Weights of a small image VAE.
Data: trained on retinal OCT scans (Kermany 2017), 12.9 epochs.
Rows from block 3 of the encoder of a small image VAE, named by matrix and row number. Rows with one number belong to one neuron. Each number is 500 + 25 x the weight over its row's rms, rounded and kept within 0 to 999. All counts start at 0. Numbers have three digits each.
After each neuron's rows are labels from the 100 images, of 14976, where the neuron reaches its largest size: "responds to" is what is common among them; "patch colour" is the nearest of a few named colours to the mean colour under the peak. Only what is clearly more common there than usual is listed. The data: retinal OCT scans (Kermany 2017).
# gate: MLP gate (encoder.blocks.3.mlp.gate.weight, 96x48), inputs 0-47
# fc1: MLP up (encoder.blocks.3.mlp.fc1.weight, 96x48), inputs 0-47
# fc2: MLP down (encoder.blocks.3.mlp.fc2.weight, 48x96, transposed), outputs 0-47

gate.64:518504509514488463556536482481478521500524477529514515566502516538500521509525513496471494465546464522495530496503467468520517508512475476495469
fc1.64:524503507516477501523534528464524504517462567491513477510513526473500530521448488466494511489508517459479514524479468513518465530480522469510475
fc2.64:497477497544448520464479525514551548538513493476471552451498516526500477503477527501503501482494476528500501510478506511524483484529500476496530
responds to: finding: diabetic macular edema
patch colour: grey

gate.68:539473502508552489528488513493462544520506511489498499490523509505496517483460448537464540457522476454470487494531512519516468487489508510514482
fc1.68:500518486484512470455499501457502505493471524489560523467500462462500490489496519520521486498477503509480472549506505530526497525499493550563500
fc2.68:498510502510509474482501490493518473525484507498504516482489506512482566552513518511463498477520450415513490482507503537530485536511511472511501
responds to: finding: diabetic macular edema
patch colour: grey

gate.24:527442509459461477527476514503485467494500534498510460528509519487507486514513472463501497547492537520488467505485529470488457496538504468506523
fc1.24:502516479473506529530540498496546472512527510530544508504498501509544546470490474536453487503510524517516497503537488455452479472500513516513491
fc2.24:494469492466494501511441518482490531492508482543490478535499502513500544520479450503502515510497450491560488525526496545499531467514494498521487
responds to: finding: choroidal neovascularization
patch colour: grey

gate.52:506517497477515535503488517459531568461491456526495472491486528550475488497464517541513477495468517494484499494490528481492496488460513517466519
fc1.52:463492476507528530502478468503507530468480514510479537511528489527494486486506500547549484490519467503527458501539498446517490480467528470510469
fc2.52:479450523465484490543514509438483482502489463513504523498501476480519504481484470513489448474519522470480506478508528485478483495547527466516526
responds to: finding: choroidal neovascularization
patch colour: grey

gate.6:507561482526494504510485496508500463493493516496481507506478487529546492489519511470511458465485462508477587470518516501514526487484486536501492
fc1.6:472541509435486525508508495456472499523486514532458472471482488498486576530491491516480480501508481478514496510518488506492516517480533527521475
fc2.6:512481491515517492547501489503539526533551531528509474504520488500511515483503496504467554478515486471485471524494467457513461505525521492548462
responds to: finding: diabetic macular edema
patch colour: grey

gate.87:480502477524523470491508478498496501487555426532557497479484491476532509458511493514464510494467462503497494492495481513545512469518505498481513
fc1.87:546488533500473485468509478524538447488488530524483506486467505495501509493482542530513501475527503532447488473489497493461501488481488444528488
fc2.87:516549471518519537521529526545476499508488481507488520515486466474526503524558509498507521510498506506475502535474556473497488497520441510485521
responds to: finding: choroidal neovascularization
patch colour: grey

gate.54:503512471514515481494471530490519511502479470478485469465502457485507482482472523489518510461507558499545495522492475497482493555497547544475526
fc1.54:491476489507501524512469502504467506486461474531500473506492504510509504487576479503500457536550518519516503501536436509533537486489495526506506
fc2.54:496504495490490499542484469490490459499554523462521517501499537520504444507506489503503500434519485512499509526490468522464542515495489537459512
responds to: finding: choroidal neovascularization
patch colour: grey

gate.45:546480469475460488498515513498477516532477487531525556494520500504543474478490509513481523539518545503510480513470540482511466494538470480481507
fc1.45:508494522495457482529484504506495525489521486493549458555521568503555511526511483471530476515478477509522484526495525490515523488498479511519524
fc2.45:518498473503454505443463482463498472499499464486513527505475472483470506494516510492476503480478454498568516504452525465494500497505480531485502
responds to: finding: diabetic macular edema
patch colour: grey

gate.3:521546472526542471507502513484495505544511524488494549497450485527483473488482518456480542515487509492482508505464485467514479501501460495518547
fc1.3:531526482491436503496496464501534491481532493504549487476501484532501502517475488462504556524520509485538518499460480498533528476523462504514491
fc2.3:488520524476467493528503476519505515505520464528480473562522514497518515516506474515511510537478458555487513530504466488466456468512533519498518
responds to: finding: choroidal neovascularization
patch colour: grey; white

gate.78:530489485517509520496466482496460564507496505502533531510521490532513503532501494519468487480493474479511477522474500537426466499506512542519523
fc1.78:516552513464531484503492490470457506476498482517558477513487478432508506492498513484472493520525508499526466515500546489506497494479545467523490
fc2.78:501485528533514524502495484497516516525522492482512583534512556515517484506498509513492518511483517460464492511512500449496457475506459505532497
responds to: finding: diabetic macular edema
patch colour: grey

gate.2:471542530487550523479457455494497539508480532483555463528482470501480510496501478507507462478520481510513510494510523528526510476537508505512478
fc1.2:518496469484509483528495476520502472506439542503464516497523516482482504475521467526473533490506471480528490548463526485505519477528510518475449
fc2.2:513531480485483464502471478484515510487524470494483527559525471494467530502490510501520479511537484535504521544515515538476523463556489496509528
responds to: finding: diabetic macular edema
patch colour: grey

gate.8:546480491509516515468454491519507511491487523487517519467498495553543483494487575493482490492501474483529489490476502458508462472489531505494467
fc1.8:516501495510481512517480526500528499529490484463500502464483533514507513535534534528525474502525528481494523522499557491542513489488545573499506
fc2.8:518479507496486531431523510513475497533474471512483461503511474488497470534519487519475477459514480529461500508498540496467503499456500467488461
responds to: finding: diabetic macular edema
patch colour: grey

gate.51:489487457522509513522482504531549464527520490455510468492538512477466503512510500490472511519453501505524482460459520534494453495492481533490522
fc1.51:500481462522534472476484486506507489534502501534542564512501517460537533474531510471515499511490495539501473482505500514553489477533482480474489
fc2.51:476506468507497488511514550452478503467473488464519505482467505509524536495529521500462519509475490519504535483482528527453524516537552496524517
responds to: finding: diabetic macular edema
patch colour: grey

gate.62:512509500517504536453489451478526493506506502511464483499506499516482467515534502506524521444447508501528550498548477526483505492516490525469468
fc1.62:521495476476464487500523497491485479460495477486498485500519541484549437539512469504511549521507505497492483519540480485509529542526489476483463
fc2.62:518547553519560463506468497486539496499520482500507502519478484482485534478480557463500498468496523487514513539486476501496466464487502506502522
responds to: finding: diabetic macular edema
patch colour: grey