config = dict(
    model='image VAE',
    dataset='retinal OCT scans (Kermany 2017)',
    train_examples=98430,
    image_size=48,
    crop_scale_min=0.7,
    horizontal_flip=True,
    bottleneck='kl',
    downsampling_factor=4,
    encoder_arch='swin',
    encoder_norm='layernorm',
    encoder_norm_position='pre',
    encoder_activation='swiglu',
    encoder_mlp_ratio=2,
    encoder_head_dim=32,
    encoder_fused_qkv=False,
    encoder_bias='all',
    encoder_qk_norm=False,
    encoder_parallel_block=False,
    encoder_dropout=0.05,
    encoder_inner_norm=True,
    encoder_patch_size=[2, 2],
    encoder_depths=[6, 6],
    encoder_widths=[48, 96],
    loss='mse',
    latent_channels=16,
    decoder_norm='batchnorm',
    decoder_activation='mish',
    decoder_widths=[64, 128, 192],
    decoder_blocks_per_level=2,
    decoder_block='basic',
    decoder_attention=False,
    decoder_upsampling='nearest_conv',
    kl_weight=0.001,
    init='lecun_normal',
    residual_init='none',
    optimizer='muon',
    muon_scale='match_rms_adamw',
    lr=0.0017,
    momentum=0.95,
    nesterov=True,
    orthogonalizer='polar_express',
    adamw_lr_other_params=0.0029,
    grad_clip=3.0,
    gradient_noise=0.3,
    steps=9900,
    batch_size=128,
    epochs=12.9,
    lr_schedule='cosine',
    final_lr_fraction=0,
    warmup_steps=190,
    weight_decay=0.1,
    adamw_weight_decay_other_params=0.05,
)
Rows from block 0 of the decoder of a small image VAE, named by matrix and row number. Rows with one number belong to one channel. Each number is 128 + 24 x the weight over its row's rms, rounded and kept within 0 to 255. All counts start at 0. Numbers have three digits each. After the name is the row's rms in percent of the matrix's.
After each channel's rows are labels from the 100 images, of 14976, where the channel reaches its highest value: "colour at peak" is the nearest of a few named colours to the mean colour under the peak. Only what is clearly more common there than usual is listed. The data: retinal OCT scans (Kermany 2017). In brackets: how many of the 100.
# convs0: first 3x3 conv (decoder.mid.0.convs.0.weight, 192x192x3x3, each kernel summed), inputs 0-191
# convs1: second 3x3 conv (decoder.mid.0.convs.1.weight, 192x192x3x3, transposed, each kernel summed), outputs 0-191

convs0.142 108:118105131123169092104088112085077117117173094156154092124149122119100108108085136108102146130109116088094123145110090083124136124166098075122123146101152113133137127138171130096128123139116114147133125122122118108076074127113082147150135149129123149115120144142106142145113125152125143094152154122143119118133154141060141089127088105152128143114075115133126138112130095146120135103114093119105132089173122117129110141176140092140090128151137134121115138097109135122097134100099093114135131140085108100125108147155127075165133133152128112110113157123163156107083105177122110097
convs1.142 100:106159102118177166135112142100119159127093120105108073091131132132155167136136179103135083143131074113144097150145096106150142125103112129121128073141097124118132155116105128106124117109140133111090168135120140114131132077115114117099150136124198128138108158142123127141115093107132081121111164135140148106155098127128111144126119141139090133103103104115132095144158121137140136114116161110108136163113158131145129152086118150160114156099110137103127124107155089132093122166150115142142059122122139112106088144153145150107140090150113116129095161099119101125123099097076184106
colour at peak: grey (100)

convs0.94 106:122161104106102144134103134098181114104109109087161133113153114097140095089119116159076127132147135100146131151116154102126120121151113110129134100072119142141118083143123112137108112077117145166169148095154134121117101102113110149127106145125176108112157133140138119088125102130135126168136098139151136123105124159158117130126131085115071167120085102151134153135131124115045078177135098143127110138162145126146117113133148163139100146146113138144117100151139130122105115189121144156114156182182125103140127120144108129136151097164156145134150127135104162145109130098121123128
convs1.94 102:151112118122136125101107138117111156129097158088112088169174127166160080093068148135133102120138138120154143090101106143152144134158142121130128157087151089177136069106139155134142166096148158133107157143136141110143124182140130139142141097139166142096156104131157140127156167136181135133107131118147109116145137135127145136097129142185101162107152136155118092127106134149096147157119157120122138110164095147171116112153116130130120119130130137145069129137169126101105154113131163121140098156137149171127096113112155122131127099099170122139180123138143089100117116133123125096
colour at peak: white (100)

convs0.166 101:094114117138147114156145144147124118138111102144145102133149165148091114129094114108116129174115132110163126093121110115122112093136093095145158126139132115104113129171103105120095116124121103144177135141104105113122096126122108193151130142109146139127090125197090118136138140141156154120148140075148112129107108122106159150150120117105112159141122117185145125105105148156104113102093138113107135125132149121118131151130116122131078137138101096107118106079078101162143142115113153082161185094144081125130163144154120121138112127126125118092104099139106146150056089157108120088
convs1.166 095:115114128089127126133131116130104109140133119152104146146121151133157185108156117130141129147134112156162102100156135138088067107116089132138108098137066127113133162161149102139132137149078146114125150114150165120127149108189144148113096149133137128084142126117142176141099137131155106110105117106108143135107169129136086103120113087116134062136158116096128122147151151139127127126125085115121068125150166093134102133118100102139111157143108152152103121098134195124087119111115092134127105182108140133096118090124118130139149172139114147101131103093113085117118126117160159114
colour at peak: white (90)

convs0.135 093:150116102093087142152110172118120109136097114108132116094127154153107132132131084084131085135088093130116120122102120147129150123119130130132163107091141137120162133108106145107117124132131119141116133166133119121114080126075154151144092118103127093099126201117129101149102104163089163149175152089138142131115133102109123120159122095115126118151132089098147160100105124144132112116136114091150127096151099121121124108134159133118133125114110137106123070116111151141085122149079127111125142155132082099091139094118123116136109118139133148084082177122187145067122105136112093100
convs1.135 099:147123146144128152105096098106147085117143132113132109141128133092111067113173118137132126133130140123154129099129145118141118140143116135118127104132134130144142136131100108144178142124198166139139114126187099109100114121147122115102138098156104120093122138076116158120100098117102148132114150103161122088143157120109097113148138066095121144167148139150074096129112189135101140158078118123108148135080119130102115139100121093096128107161115106079122125142145141147118090156180094068099115130081127123171112118113081155143111128118119134103119145108122135120148106135144108137
colour at peak: grey (83)

convs0.74 101:154160130166127163108089132124133150107178182141143153132099127102122123119094111131117128122131150143134170122159135095117122082126138125111141157135106159135126134125120143136123117103155192151097136127117151179140104151172114086093106143174108126141160119149147176136207156114119098098105131146168129141111129153165099093126123096123133104134139089128118132142078133135148145132142132098145126131136143174137137132149157135098107138109119165183120166121147116111117183138105155127099161119145137151136122148097120140156143141148132188073147114125143086139147123118149159136
convs1.74 105:177123125135114174143118153119156124095109131112140125127176092142151148114156116144150119126105127164146063131169146135122145181128126124119107115127111146112139123075142110104137133138116194115142114128164136159108149176132100132131163140123098134095096115086147132162136136107184153138106123128123109117143114122177161118105134120118095164117102115148140106142101172150139157176114066135154099178116112096141123124164152131126167114132131143178128143151131168150170162134117136172098161095132142125151142122139140112142152155123147159122116101122124120158149129152130110179
colour at peak: white (100)

convs0.164 100:105136148121105120176105140104130140091144154147133122122060128114167126142136104120104141118090108122160132144085130121144111102135129159158123122104114110128055073145099138164148118094082132161174137112105129103114120119167165106105112162142129151073121088155100136121151108100136104142102151128064154144120135109130078118114146109190091137138136134146143162120123143117162109102097124136128125110121106086070111124098141136143122154114141134123122115140113117112120165109129130115129147116140137139100104126102165137155108135115093099131077072144121101120143115104120086140
convs1.164 105:105103162170157122147118123106118182163116120088130140155138110122094134144138122087122134128126135107165119162103157152174102093097150145172113103184140096126062144064132117150117132133123121134111090148144166141146146094163081149146125153138138155139159125142158154099103113090151169148150133102078120108111138141143135137133135126121138116138118160149120160110122114117125108085089127137118140164162133102141167087155118148146102165141158136116176121133081097131130086137137120118131138122149151103125113158107148115147135140147149119135195152149119132148085128112146134102
colour at peak: grey (49)

convs0.109 098:158107120148128119135092146127177137161123115105115107119126086170102097155180144117128091113090104076093111091138117116154121099114126143131130141128174165153145124102136127107131095105127118128148093115122143099120151123084147104168148115143107116116119157162110121139111088101105104133132103166146117126103102139093090144150118084107132155128113059119144160115127118138109135144123134079126083089122155121099132164116114099133113146148107109131162136107147146103136132113087119106113083090124134140154083112079114100124138160100152126171151168146138127121127168077136112096
convs1.109 098:102148165112125130096093138151166126155131127134153132099134128133161101108127143145112101161150149136168130132146106110113189130101169151151137087136123130170110140113114145099119129130139141101125107081119126113098121137069154112108127165131150096149159108103172152113133116119140091178114123122144172152153115140122112145118164128089137155084092156142098121133133169145159117128120128164130166150107152146158162125143128069112137093140145119139141081111122102172143142116172116154118154116094107087136144140129135163149155185169132163146111127183151143157125110148109122117
colour at peak: white (100)

convs0.7 105:111102158133135087140121118128155098173119119085156110123170148176099125136158135089148138104125115116110126115112140119152147126145131090138138136124113139173157095160118125095125129157092146120131122138127125099171108135103108155119109129167150107162134138140126145123088119086100127098120122148146059132121123122118124133094120092115118147144107093108118131126100101066099105077153139108145149130109173104132085139155114140158144133101137105130151144111107128142140121124082144119135091135102147120070220122123125103128126098131094114142153160123179122096090131118087105107
convs1.7 099:153137115108160155126147105115093119114118108128120140100169111118113146149135120137146173106134121124149117124128085081070153125169085112157139131128128125163105117123128155131130119105129140139126095143097116158138154147170099118162127118115138117157129125140151126122163184115129131150123126159073131124189111150119096137143117089117089139123136095115141107153106136116142111122125147111074134097118145119121091100094083077166140145067119119120123148164135133135106092137161115113149126153156147088176114123062149123162108092114173141122107122110133119086155106077110109117
colour at peak: white (66)

convs0.37 097:128162104128072155098109160143123134095160126132094112122114121124102089122148139123117100147144146184097119101174140104122089098159117124129115142163141118085111155144163114098117163135144098154132138136109122095102130122106157102145162165148087129138165103115143110136080127118099157142115125119135156121138114159164146159076112129116127094148127139133139105149130164133128121102190126142121109183145094149098155080125124147122156151127126120143146171099151133149151063105164076109150110112152111149119133182142125172143115128157153144116114131140108130135125133122124139182
convs1.37 101:166156116135123157116128130151121156146161124139117089147127148155126126137114135107056093170154150116143151126089115117129159123170119170148089113152133137158175137099154157106111105116142153150167098134145133157117161158075128154127139129158063096141085134134116120152134110161150149112113126114155112136154137077137090147124131160138094133137129075102095125115167121148144127122115168143122148129093115162165110151137167140134109115086149135097155120159143123096130140164164129177095133133138121109154155082158117125177130136139141140146108113132122125138147102149154085147
colour at peak: white (99)

convs0.48 110:123101131106079151141171174089138133111111110138139143115126140170131091152129083131090143114112132135155126149120112136141139103133110143133099159092111118106153075151113115100110076098071109111159102108143129103094134133075122143141175137086142139138095125123113125132121152117125115136150094144144086134116180131091089119103136115123182158156136073132117113144108146113109109146106152113121126094142146081149148142093165123084128115083105094111091108113125116130109161108127170136123067137095126135145141152077126098155141128130110106104142107120129121109095096128124128114
convs1.48 100:150150095155142141133132155139143114090112116121092111123153134109145103131141162147094103126121121107142108140143138130089137119127159085145172141107083107110175150067132065147137101124129147121134104137164180176121138103120152127114146138112068122118146136140106118106103087117151121116141154144104171118141143090124145153112125123102093126123086150124110147087125156151180079126163147142121132106156095129166095129119158088096150158070169152123132109080138136105117126097123127128097156111135142148148115122174170161152136130132123142159121156145153114120141100123114125100
colour at peak: grey (99)

convs0.147 097:108105107120100124110152143151110160125104115140143085129097094124102139109134146100135122111120143110095090128135140104128151136116131127128144167136123130123131118135066146100126147110103093157139115091146126078108129130137123121093119125122118131132160109122100124100122138129143139092123100133118110154132155162126077118138143152135124102106123138176138080125089129107068091127126121122124165078115110152115097120183112102143107128132118110143147157187128108129110111085129144130128117112098150057089153146093143095087164108164130150151148152090127162094124127120160205081
convs1.147 098:122150141098112156091108154147148135116134111090124168085142112123130134131112182123114156161102124148093187104096121110162086107141099154150122081114105121116121123137144130155116132159098151153131126123145154157154140119135112127123149120158131145111147142099106088147099114105111136117133156100149139099135132103158063142148094123100160122111133117128080123150110110164137088108155126085143127126104165140166110123124115132120104144124116136124120132168117086134178173059119093095103145169090124138122075131125142119143128115142162080122125141176116154157154107116112098155
colour at peak: grey (90)

convs0.56 103:145092168137105104110140157113122126180126098170109098130153148150150107116122142128141098146076137061161117121077111141128151102117124101106107140115104156117113123197081114109099141076145145116146151079139123114093118110115106126122147126132135114124141115157122135115133116091111178134127096133101106133115146111093133076159108147146163102115111117143131087122129128125097133172155170146111108138152145135114140120144102144121125138153145079127103141132118068127100150134088149085145129120096127133149113158135103080117121167136081135149186102124147123101132107103130120104
convs1.56 099:158125123168127121151122164199125167150158123141113112120133098142089113098143157137134096115143137129123131149165090125183184131178116126136118121117157124142131138169121135108094166123132157107111142167103112139090136110096083139101158098110135139139120106140098161139114145136122146116117126105142159157142123159140127120085136135142152115108159106073134130146130138126130171118160093131109133147107135116155161135105158111113128120099127127127087080116117104087107135120102130103137164147130118139134180126143135110177078118099165162186058165122112129146118129151143132112
colour at peak: white (100)

convs0.131 110:156132131117091130165146174117073108117101140106144105093151145131127081127132081132120087117104084120106124105140157126108135104089129100146129147106103138119142131138127075059084117090167094070126096127125133134110108122165117115115133097124136140139132117143144129138086129149132142095134118149127136156123142151117160136091144088105092136131120097124147134132104161173144149132113114142124119094096138110152088164115137101090088110133107122125142123117093125099070139137137118087119099139099135104113143089092137119147108097132115171138064113119150114086097128091117116153
convs1.131 097:108118145148139125126106097130134167132146142136163100122128158074119124091155085137126109142162124135106110110116106149177171132153136172143114130149109146118152107100122110167155134135146131121119118117147080123154172156127119154119103121129108132136140119086127150082131099147149197171106138173064093123132140132115118097146122118147092183127114074126128134133140115115107103128130171134120115091106090125157150105152153120178108123144156165113104093143106147122178130128161119112136156120137167163153118131105135138131122149130145091114087073134125110093095163147148125121
colour at peak: grey (85)

convs0.114 098:144079107117116112103117121140076106135155089075071123136120096132127121115083099147060140112137098135130127154106135147110088105140142160139091126123148148114140127174095067115121134158108081125131118132127155131126117086104163133141110115092117137107153129109120101175141079114110107147128131119106137141125085104099133134113118109113131130114073108142174123081070114133113137162102116128152122131089117124144128148140117101116143115115147146107166129140102088141132095068126149141143133144127113135108145180143097114150097090161153144167112141118107123089103141125111111137
convs1.114 095:130135127102141110109113118121158097132129167116104143139123111118117142101115153130129139125132131114090142173135094126086145100145140135129088113112155108120063166170110166090113084119126161131136141090086122126082125125167126096150108112139115123122153132085133113089152124136166104128105137164114204151111142097113151108144130118172118112139110125070138111146126096108150143109166119165143130074099137136125130116148156148169151164158113094174125155115111132088113130151139152131174140143096163144076140149137155087143138121142156104115130142122167089118129151121113129103
colour at peak: white (100)

convs0.103 096:104143107132127156164109101107115109103110113138158110111139119124120132137106137151117111111136106105179150127115136133176154166089121117172151123121129127095093072174125176117103106092092117152137145152112126122140126119104138124109139098103092118128133144137113135118121140116133113172148122145146090103091136105104060101078100147111157125128161092127138121119099062141134106156144119083128080151143156145118090079098096124155109148143076141136118118164135153109116084150119140133155136144109119149121150199079108091143099120105127139143112103128117110124113140123157114121
convs1.103 093:095116121154150153138123107111096125065115137105115124148112172123135121135128143122063133106113144109104167101120085113112134125102116140146098135125098147125133115129110142113151171140114129146122146135098139131151152126114127146117141113102113117099140112111139112129078172146142143084117151169131169086146131127100137099122115142097134107144151125131100116120109162142165149129172120124167158125175125099133101129095122137099098075125109147117168149118129164125149146144159122145121153141082095168086123092087105055200108164130135100120164110119120147153127117145095091144
colour at peak: white (100)

convs0.17 098:144085113133130133135126115114135157088161144128123130096115092173110107124106138069136140125103127122133140079110123139169085103104155129135100124107137134146123111128089141101132145098154110082182127076132136148152156164097085123115105142121096143141144131159146105122108112193128147119111095134153132147145140137096077100107122118117148106122108123117112135137168092147083149123169082128117081113142101163129128141114127105115147090150145100159146111086093134125121140130101140081154176142118155140127144122116122157121125173110086123098080115122136142158162132175152124108
convs1.17 100:125134150106137124164102132139154168153116132106147155119142215110117115145115155134109155151171125157104098159163168097128167125141146124125140124133130167092071146152130130120150113104104116138118143147161130146165139157193170146165155124152144139127092140153107110105118160181108129154157098096088128144107146114136108109107123144147132123129159151120147103114157133102131122153121137111106116111094118139144127133129152132105099084170139137129126057122140154130150116106155169163143142159104152147107102125106115096082130105126092128117095124159100147115162125113172108110
colour at peak: white (100)

convs0.63 105:102134089140138134146159127114148135125125134147147156112122158131101126103119153131132125123119166116123136101132092117126101155113091091149157113119121164116126118141103205169119153109154119148118104116125109127113130086089147142141092100135129105122147127139111100156136091133119102123155103126141116116091172134138133129127098154089135143129121098153102082112103128105123143168106109104150107119118082137144111146180108110142092153138092120098097157130104149112174111139099138070122110212117108090135114149169126091104127135111156097131166153098132199106102151128145150118
convs1.63 101:092090106173121145131157134170134113162140105117137113125167110119131146147114143152144150148130093104091154086155137118119099153132127121144138126062103167129114160165171162111123111128099103117090136155143122117166094084134122192113124121092103094099187137148116177166153138123145120119119147127127155133164128157110113157149157118142135131144169117127170152150123089138162107114125168123131114122094150122143088118110113147140101060126135177110096126137145133100148118162115140152141114133099119156124167127149164152132152132151109126158152142137158130117128108137168110156
colour at peak: white (100)

convs0.14 096:105132122146141111127132124108128124136139163088166122133153156131108094128108162115126157127116087104136181102131130128160144113109115090145166111096130128166141128140134127118099114066120105122125113086128143099107128163124102125171186115143132130121103151108158112137126102148129105099124134124166128139112139165111135105110138105122163152185111113112113161157161100137125102145169117128095094156117114118143108123142102139120094114116117148129065148119028127105144170167133130110123108117129136122161098140144100087148127154108143145113119153138095154192141122082155144093
convs1.14 092:126153136106158147154139108139176131165109162161093132117128126161140114134171107101107163135189140127101118147149168106152153137117078100133142132152116101129119092165106158113157170124140122157122127079141104162133155111141147106144129160105090150124151117123161151117153130123119102154136159173143134114093147131121186096180148143107130141144091122097163132112126129125094123146116162133119147151069125095152145120092127171133180129115107173108123144118110120107147167098124165122147123116111115119122171125130111145094145137122093158096111123132159109134151186132154120105
colour at peak: white (100)

convs0.101 098:166080112116127117106128128132152096101103132129152114121142169128136176152123091109135129117102110102132128093154114127119116110105117150122108118104157119130161132151148152134121139129109105130121125175148133172151089082112093096165091127158177089110097138101158149160097122138093150131114130132175146111110149139152126116156088140097149129114103109159131154089120111093100104092112095101060085123142123131093113120157065133115117156125091123111126126155137147100100128138095138132118153120138135156117128121123125069146120099113154082131120127106116081149085133097154174112
convs1.101 098:150143093098075123124102147133126115090124142111127153114114150159135121150161145143155177155191102150144119118114106126138151115134115119115129119127173145106130140145176149156167117136089138123117124120113136115149091138124156132152097098144121136076161131077122120150135119115118076093153144121162078121157112138146125174166148128118103131148165133117125105120099180185139134122161117127140180192127141134157132131105103131154111104102148124092122169127151124155164137123125173111175116156158118134142128160142098105108114115099139136085126107149118110174127088124126122156
colour at peak: white (100)

convs0.42 090:144099127133098136123128092126137098128113113135127135100131110082119137153110110081134130159130151142120121107089088122125115074118082133135139128117119136128154134134103114079108140103120105175122083124161134109150119119117092128151140132107140161097161149072136122138110098167135147133169151157113151142115095140126111116128127126118120130122156075157150140111151132162138154122097132156155165111151139129088131173081113136143153109129128158107098170110107159195139115132065142127109105168087162148144143110159117114131167096121144129109104096095130154129100099190153130092
convs1.42 100:140139119144150138095149134130146144149112134122142122150085133127112124148145097160100176146094200199124138135187112109125157125167135099120143108141079185101075081153149139101110113113150151110117152146162130135146112180125157146146150116114138091140110117141150126118142115117128150106127149164131128103165121135134120081172104132113123132132143155125167139115144119132161131168118147139111169132123123087148120154142140134107122133115167146146099132136079142096131142103151162108126132134163133124143138118154108140120150157066167141143145083114138151124158120147157178093
colour at peak: white (100)

convs0.65 094:057126144124092164156132123123149143132147123073158123142154134111108098104146131169118138138123114154130116115122140139126127118113100115111100103159113132125157108140122115110149158125144088110174137092098129102126084125137082135151143119109121078133131142111147149113157107123139132145080125071079133137114146111139154113137137154100166143145105109137137111062113087092104146095120085094087089097135147105142106147135114110078126108092122142071107104149090145132106118111100130106125140109133140154138124110140092123121135140137094109122127158091102149182168163161126096123
convs1.65 109:107098074127117121135114141127123131119133150127112073132114073092127116139135140168125103102106095142137142135121129126089149104167145112110119127138124118166121114078125089146125140102171120129151098142173182107124149109129148116110185141143146152080118122117138163115154137094108069185121169152139156121132090097122121168098111122155138135146120114109156170108106137159147082133161125183156155149142164101161097146172152134133140131130142124099130116123123119118151120159128140108099111140116112116108135107132084183144125088107134143151137163107171100136133135147156112115
colour at peak: grey (100)

convs0.15 097:195099142123153161151167135096094076154141136112136145107135155155125137114170120160137114121148114148112178118150116122092105160109129109143102120115180145154124116159105092116106089113157137135134139124091123108088094138136138098129140136164193116125140150113126138143130104108179176143139115128118127148125116120095086091129095096113141157161157093096162145157150158106095167128142151160097105121118123137183101122150136132150121096102130120130126152147132128117141121160128122122144138130116145158130106158141099159138103132145103073181125162152086119173122117113131113111
convs1.15 100:110109168125161080127124112103137116132130073145131124129136129131142110174104101121125115149133131158143113175188123149156086119128149192172146116135128127131108115151143114097128124065135152129161129074155137112130142122160147177113105123155091127141114105118091125097103157112130130130151147105113124144097116151116106154172156126144129167180151123118109074147124154100091137111127146165105120096103108140119139156135130155137116159127109159088151124111138127115115121147107133137158131175084109151144098138145123128171112179121129130150106083135105137097171144118142134180
colour at peak: white (100)

convs0.11 105:146120115107103080150105070130142158151079130167130164142166143162128093136108141148132131140111140128151148113135217102123137142097083138132127124148127102119109138116094108112140125085132085122082169138168131122151112100085138146137108145071156098128125146127110093127138114142140132152126122123142124173086156100134107123131104121128171140147132119170136147087134077101144105105129101146110122136133145180152124161152099147156122087149092129123134101115075117135127127115119094101124131146087176130138129143139148154148102150150090119129119114146109148145149078135113113125
convs1.11 102:108099122105131123168148114127117123121131134099132126145082112154141120153116161116134131130095193132142146098149098150132079145137176103116137106133123112106145084134127169159156190138116135093162144115117114160090089089107131110139098100099160096140158121084158140149097151138097183157150136106132134114173111129143116129129100159168124143149150154186129145129101119159127138098129067142088086092124099134148167131140173124101115125120134120123119115158111110084145138079113155105114100139128132127095099143117110145118107139112173107097139162121101142122129122129127135128
colour at peak: white (100)

convs0.112 095:163152115074120127104100101097151137124151129131081131112113120121114134182123086114139160118087147104130108105123174165121148119091126111133127147114170114115124120154092143125091151082190126162131126134103165099122130159115173137116158147150105143102157124129133125183095111096129138124124108154140133154130130164082153067138088167158128155136149115089124087079120106156096139106121126152155100096130087107111110118142131125097110125136110106173137139144136137133164130171125162139131165132151108166146145100085119128119153132117120158143129128122142145118089124153159133099
convs1.112 101:177116125125165096133123129153098157158152147109142125089148160152143092184110151165140172138112153090115080154152122109142153135102122153088162167192108102152088102171119111116146116158140125117144113121106119170137148136105085130134136117110117124154112136112090131183160109128125119156102124119120107144098133120106135100174099142169096169127100145171157130101145152122141128133121115153135150141110129133099098159153140156129142142128152101111132093129153090131153153125106108182109139125120133116149067098137148143162170118134115132128169110109115118152135122146102094130
colour at peak: white (100)

convs0.130 095:153113131140063122122128156106108143128099143156122146131158108131136083111134139131106145131113121144139144105122095065140115082151136113133183091115155128143144139118126106125100109115107090150191122125097102122135133091120143121118091132079107128111150192097113136155121103110090149124158088126118124148134116141143143139104113097119152125185134164085133124070102098166080143128124106125145141114145114141107136123107093144134102148114123065142104133105090106107117166156118137084160146132153117121135157137099087139110139134146108105144124135094191143154124155118134153121
convs1.130 106:145143130134152098165147100140143173083145140128144152126146149132131111109125153115133121156177173104132104120144106142085148119077169102088086140161131073168131098134096089113119112132120108138138121097166107160151127139146134101154112140072096149164133140154117161055164119093096119105104124127148157100138145152140150113142088134116113116133122107137146112127122114126111123104136133102108153155142144138144131155092175111179125102163106142113103157126113132109145126121146155112145128144115146099128175123146151129086149118129112102124141114122154078157124145076181107142
colour at peak: white (100)

convs0.76 102:161112113112126139148123117139100150093134072147131139138132179122105134119144137127148139106107134157128125138132126116117133136152113141130131136108106150098146125093114141118121088163139120134156125132154109146111111175104126102120094141108148176132123122141151108127171158105063117140107211119106102130124141128089133140131108130126149119085140151163133125102133104144111149184160140131141164165166121188118104098130137159118111129141118115184134142154136151144148060139133166140138147107118145201147080097154098149128144123155172149115153093125134127139144098173136164141
convs1.76 104:176143140111175179138109146124160134124093161097157126125139152149150125151154141119148118123146128121097132163173084161119151106123122132110125159126163115121133135107128146115130151088167151098124102141155130143124090144153123154113167120142106080162070113109157151111154143113115130121140164124100166133174146121101136135123144128134085115111093148137126142117163157160156115171109126155120118142146155104195111154166150096157105134116076182117160127129172110150094157165154123132101136111117157133107119151153125137089161141128114113126089143151125126160146151162139140097
colour at peak: white (100)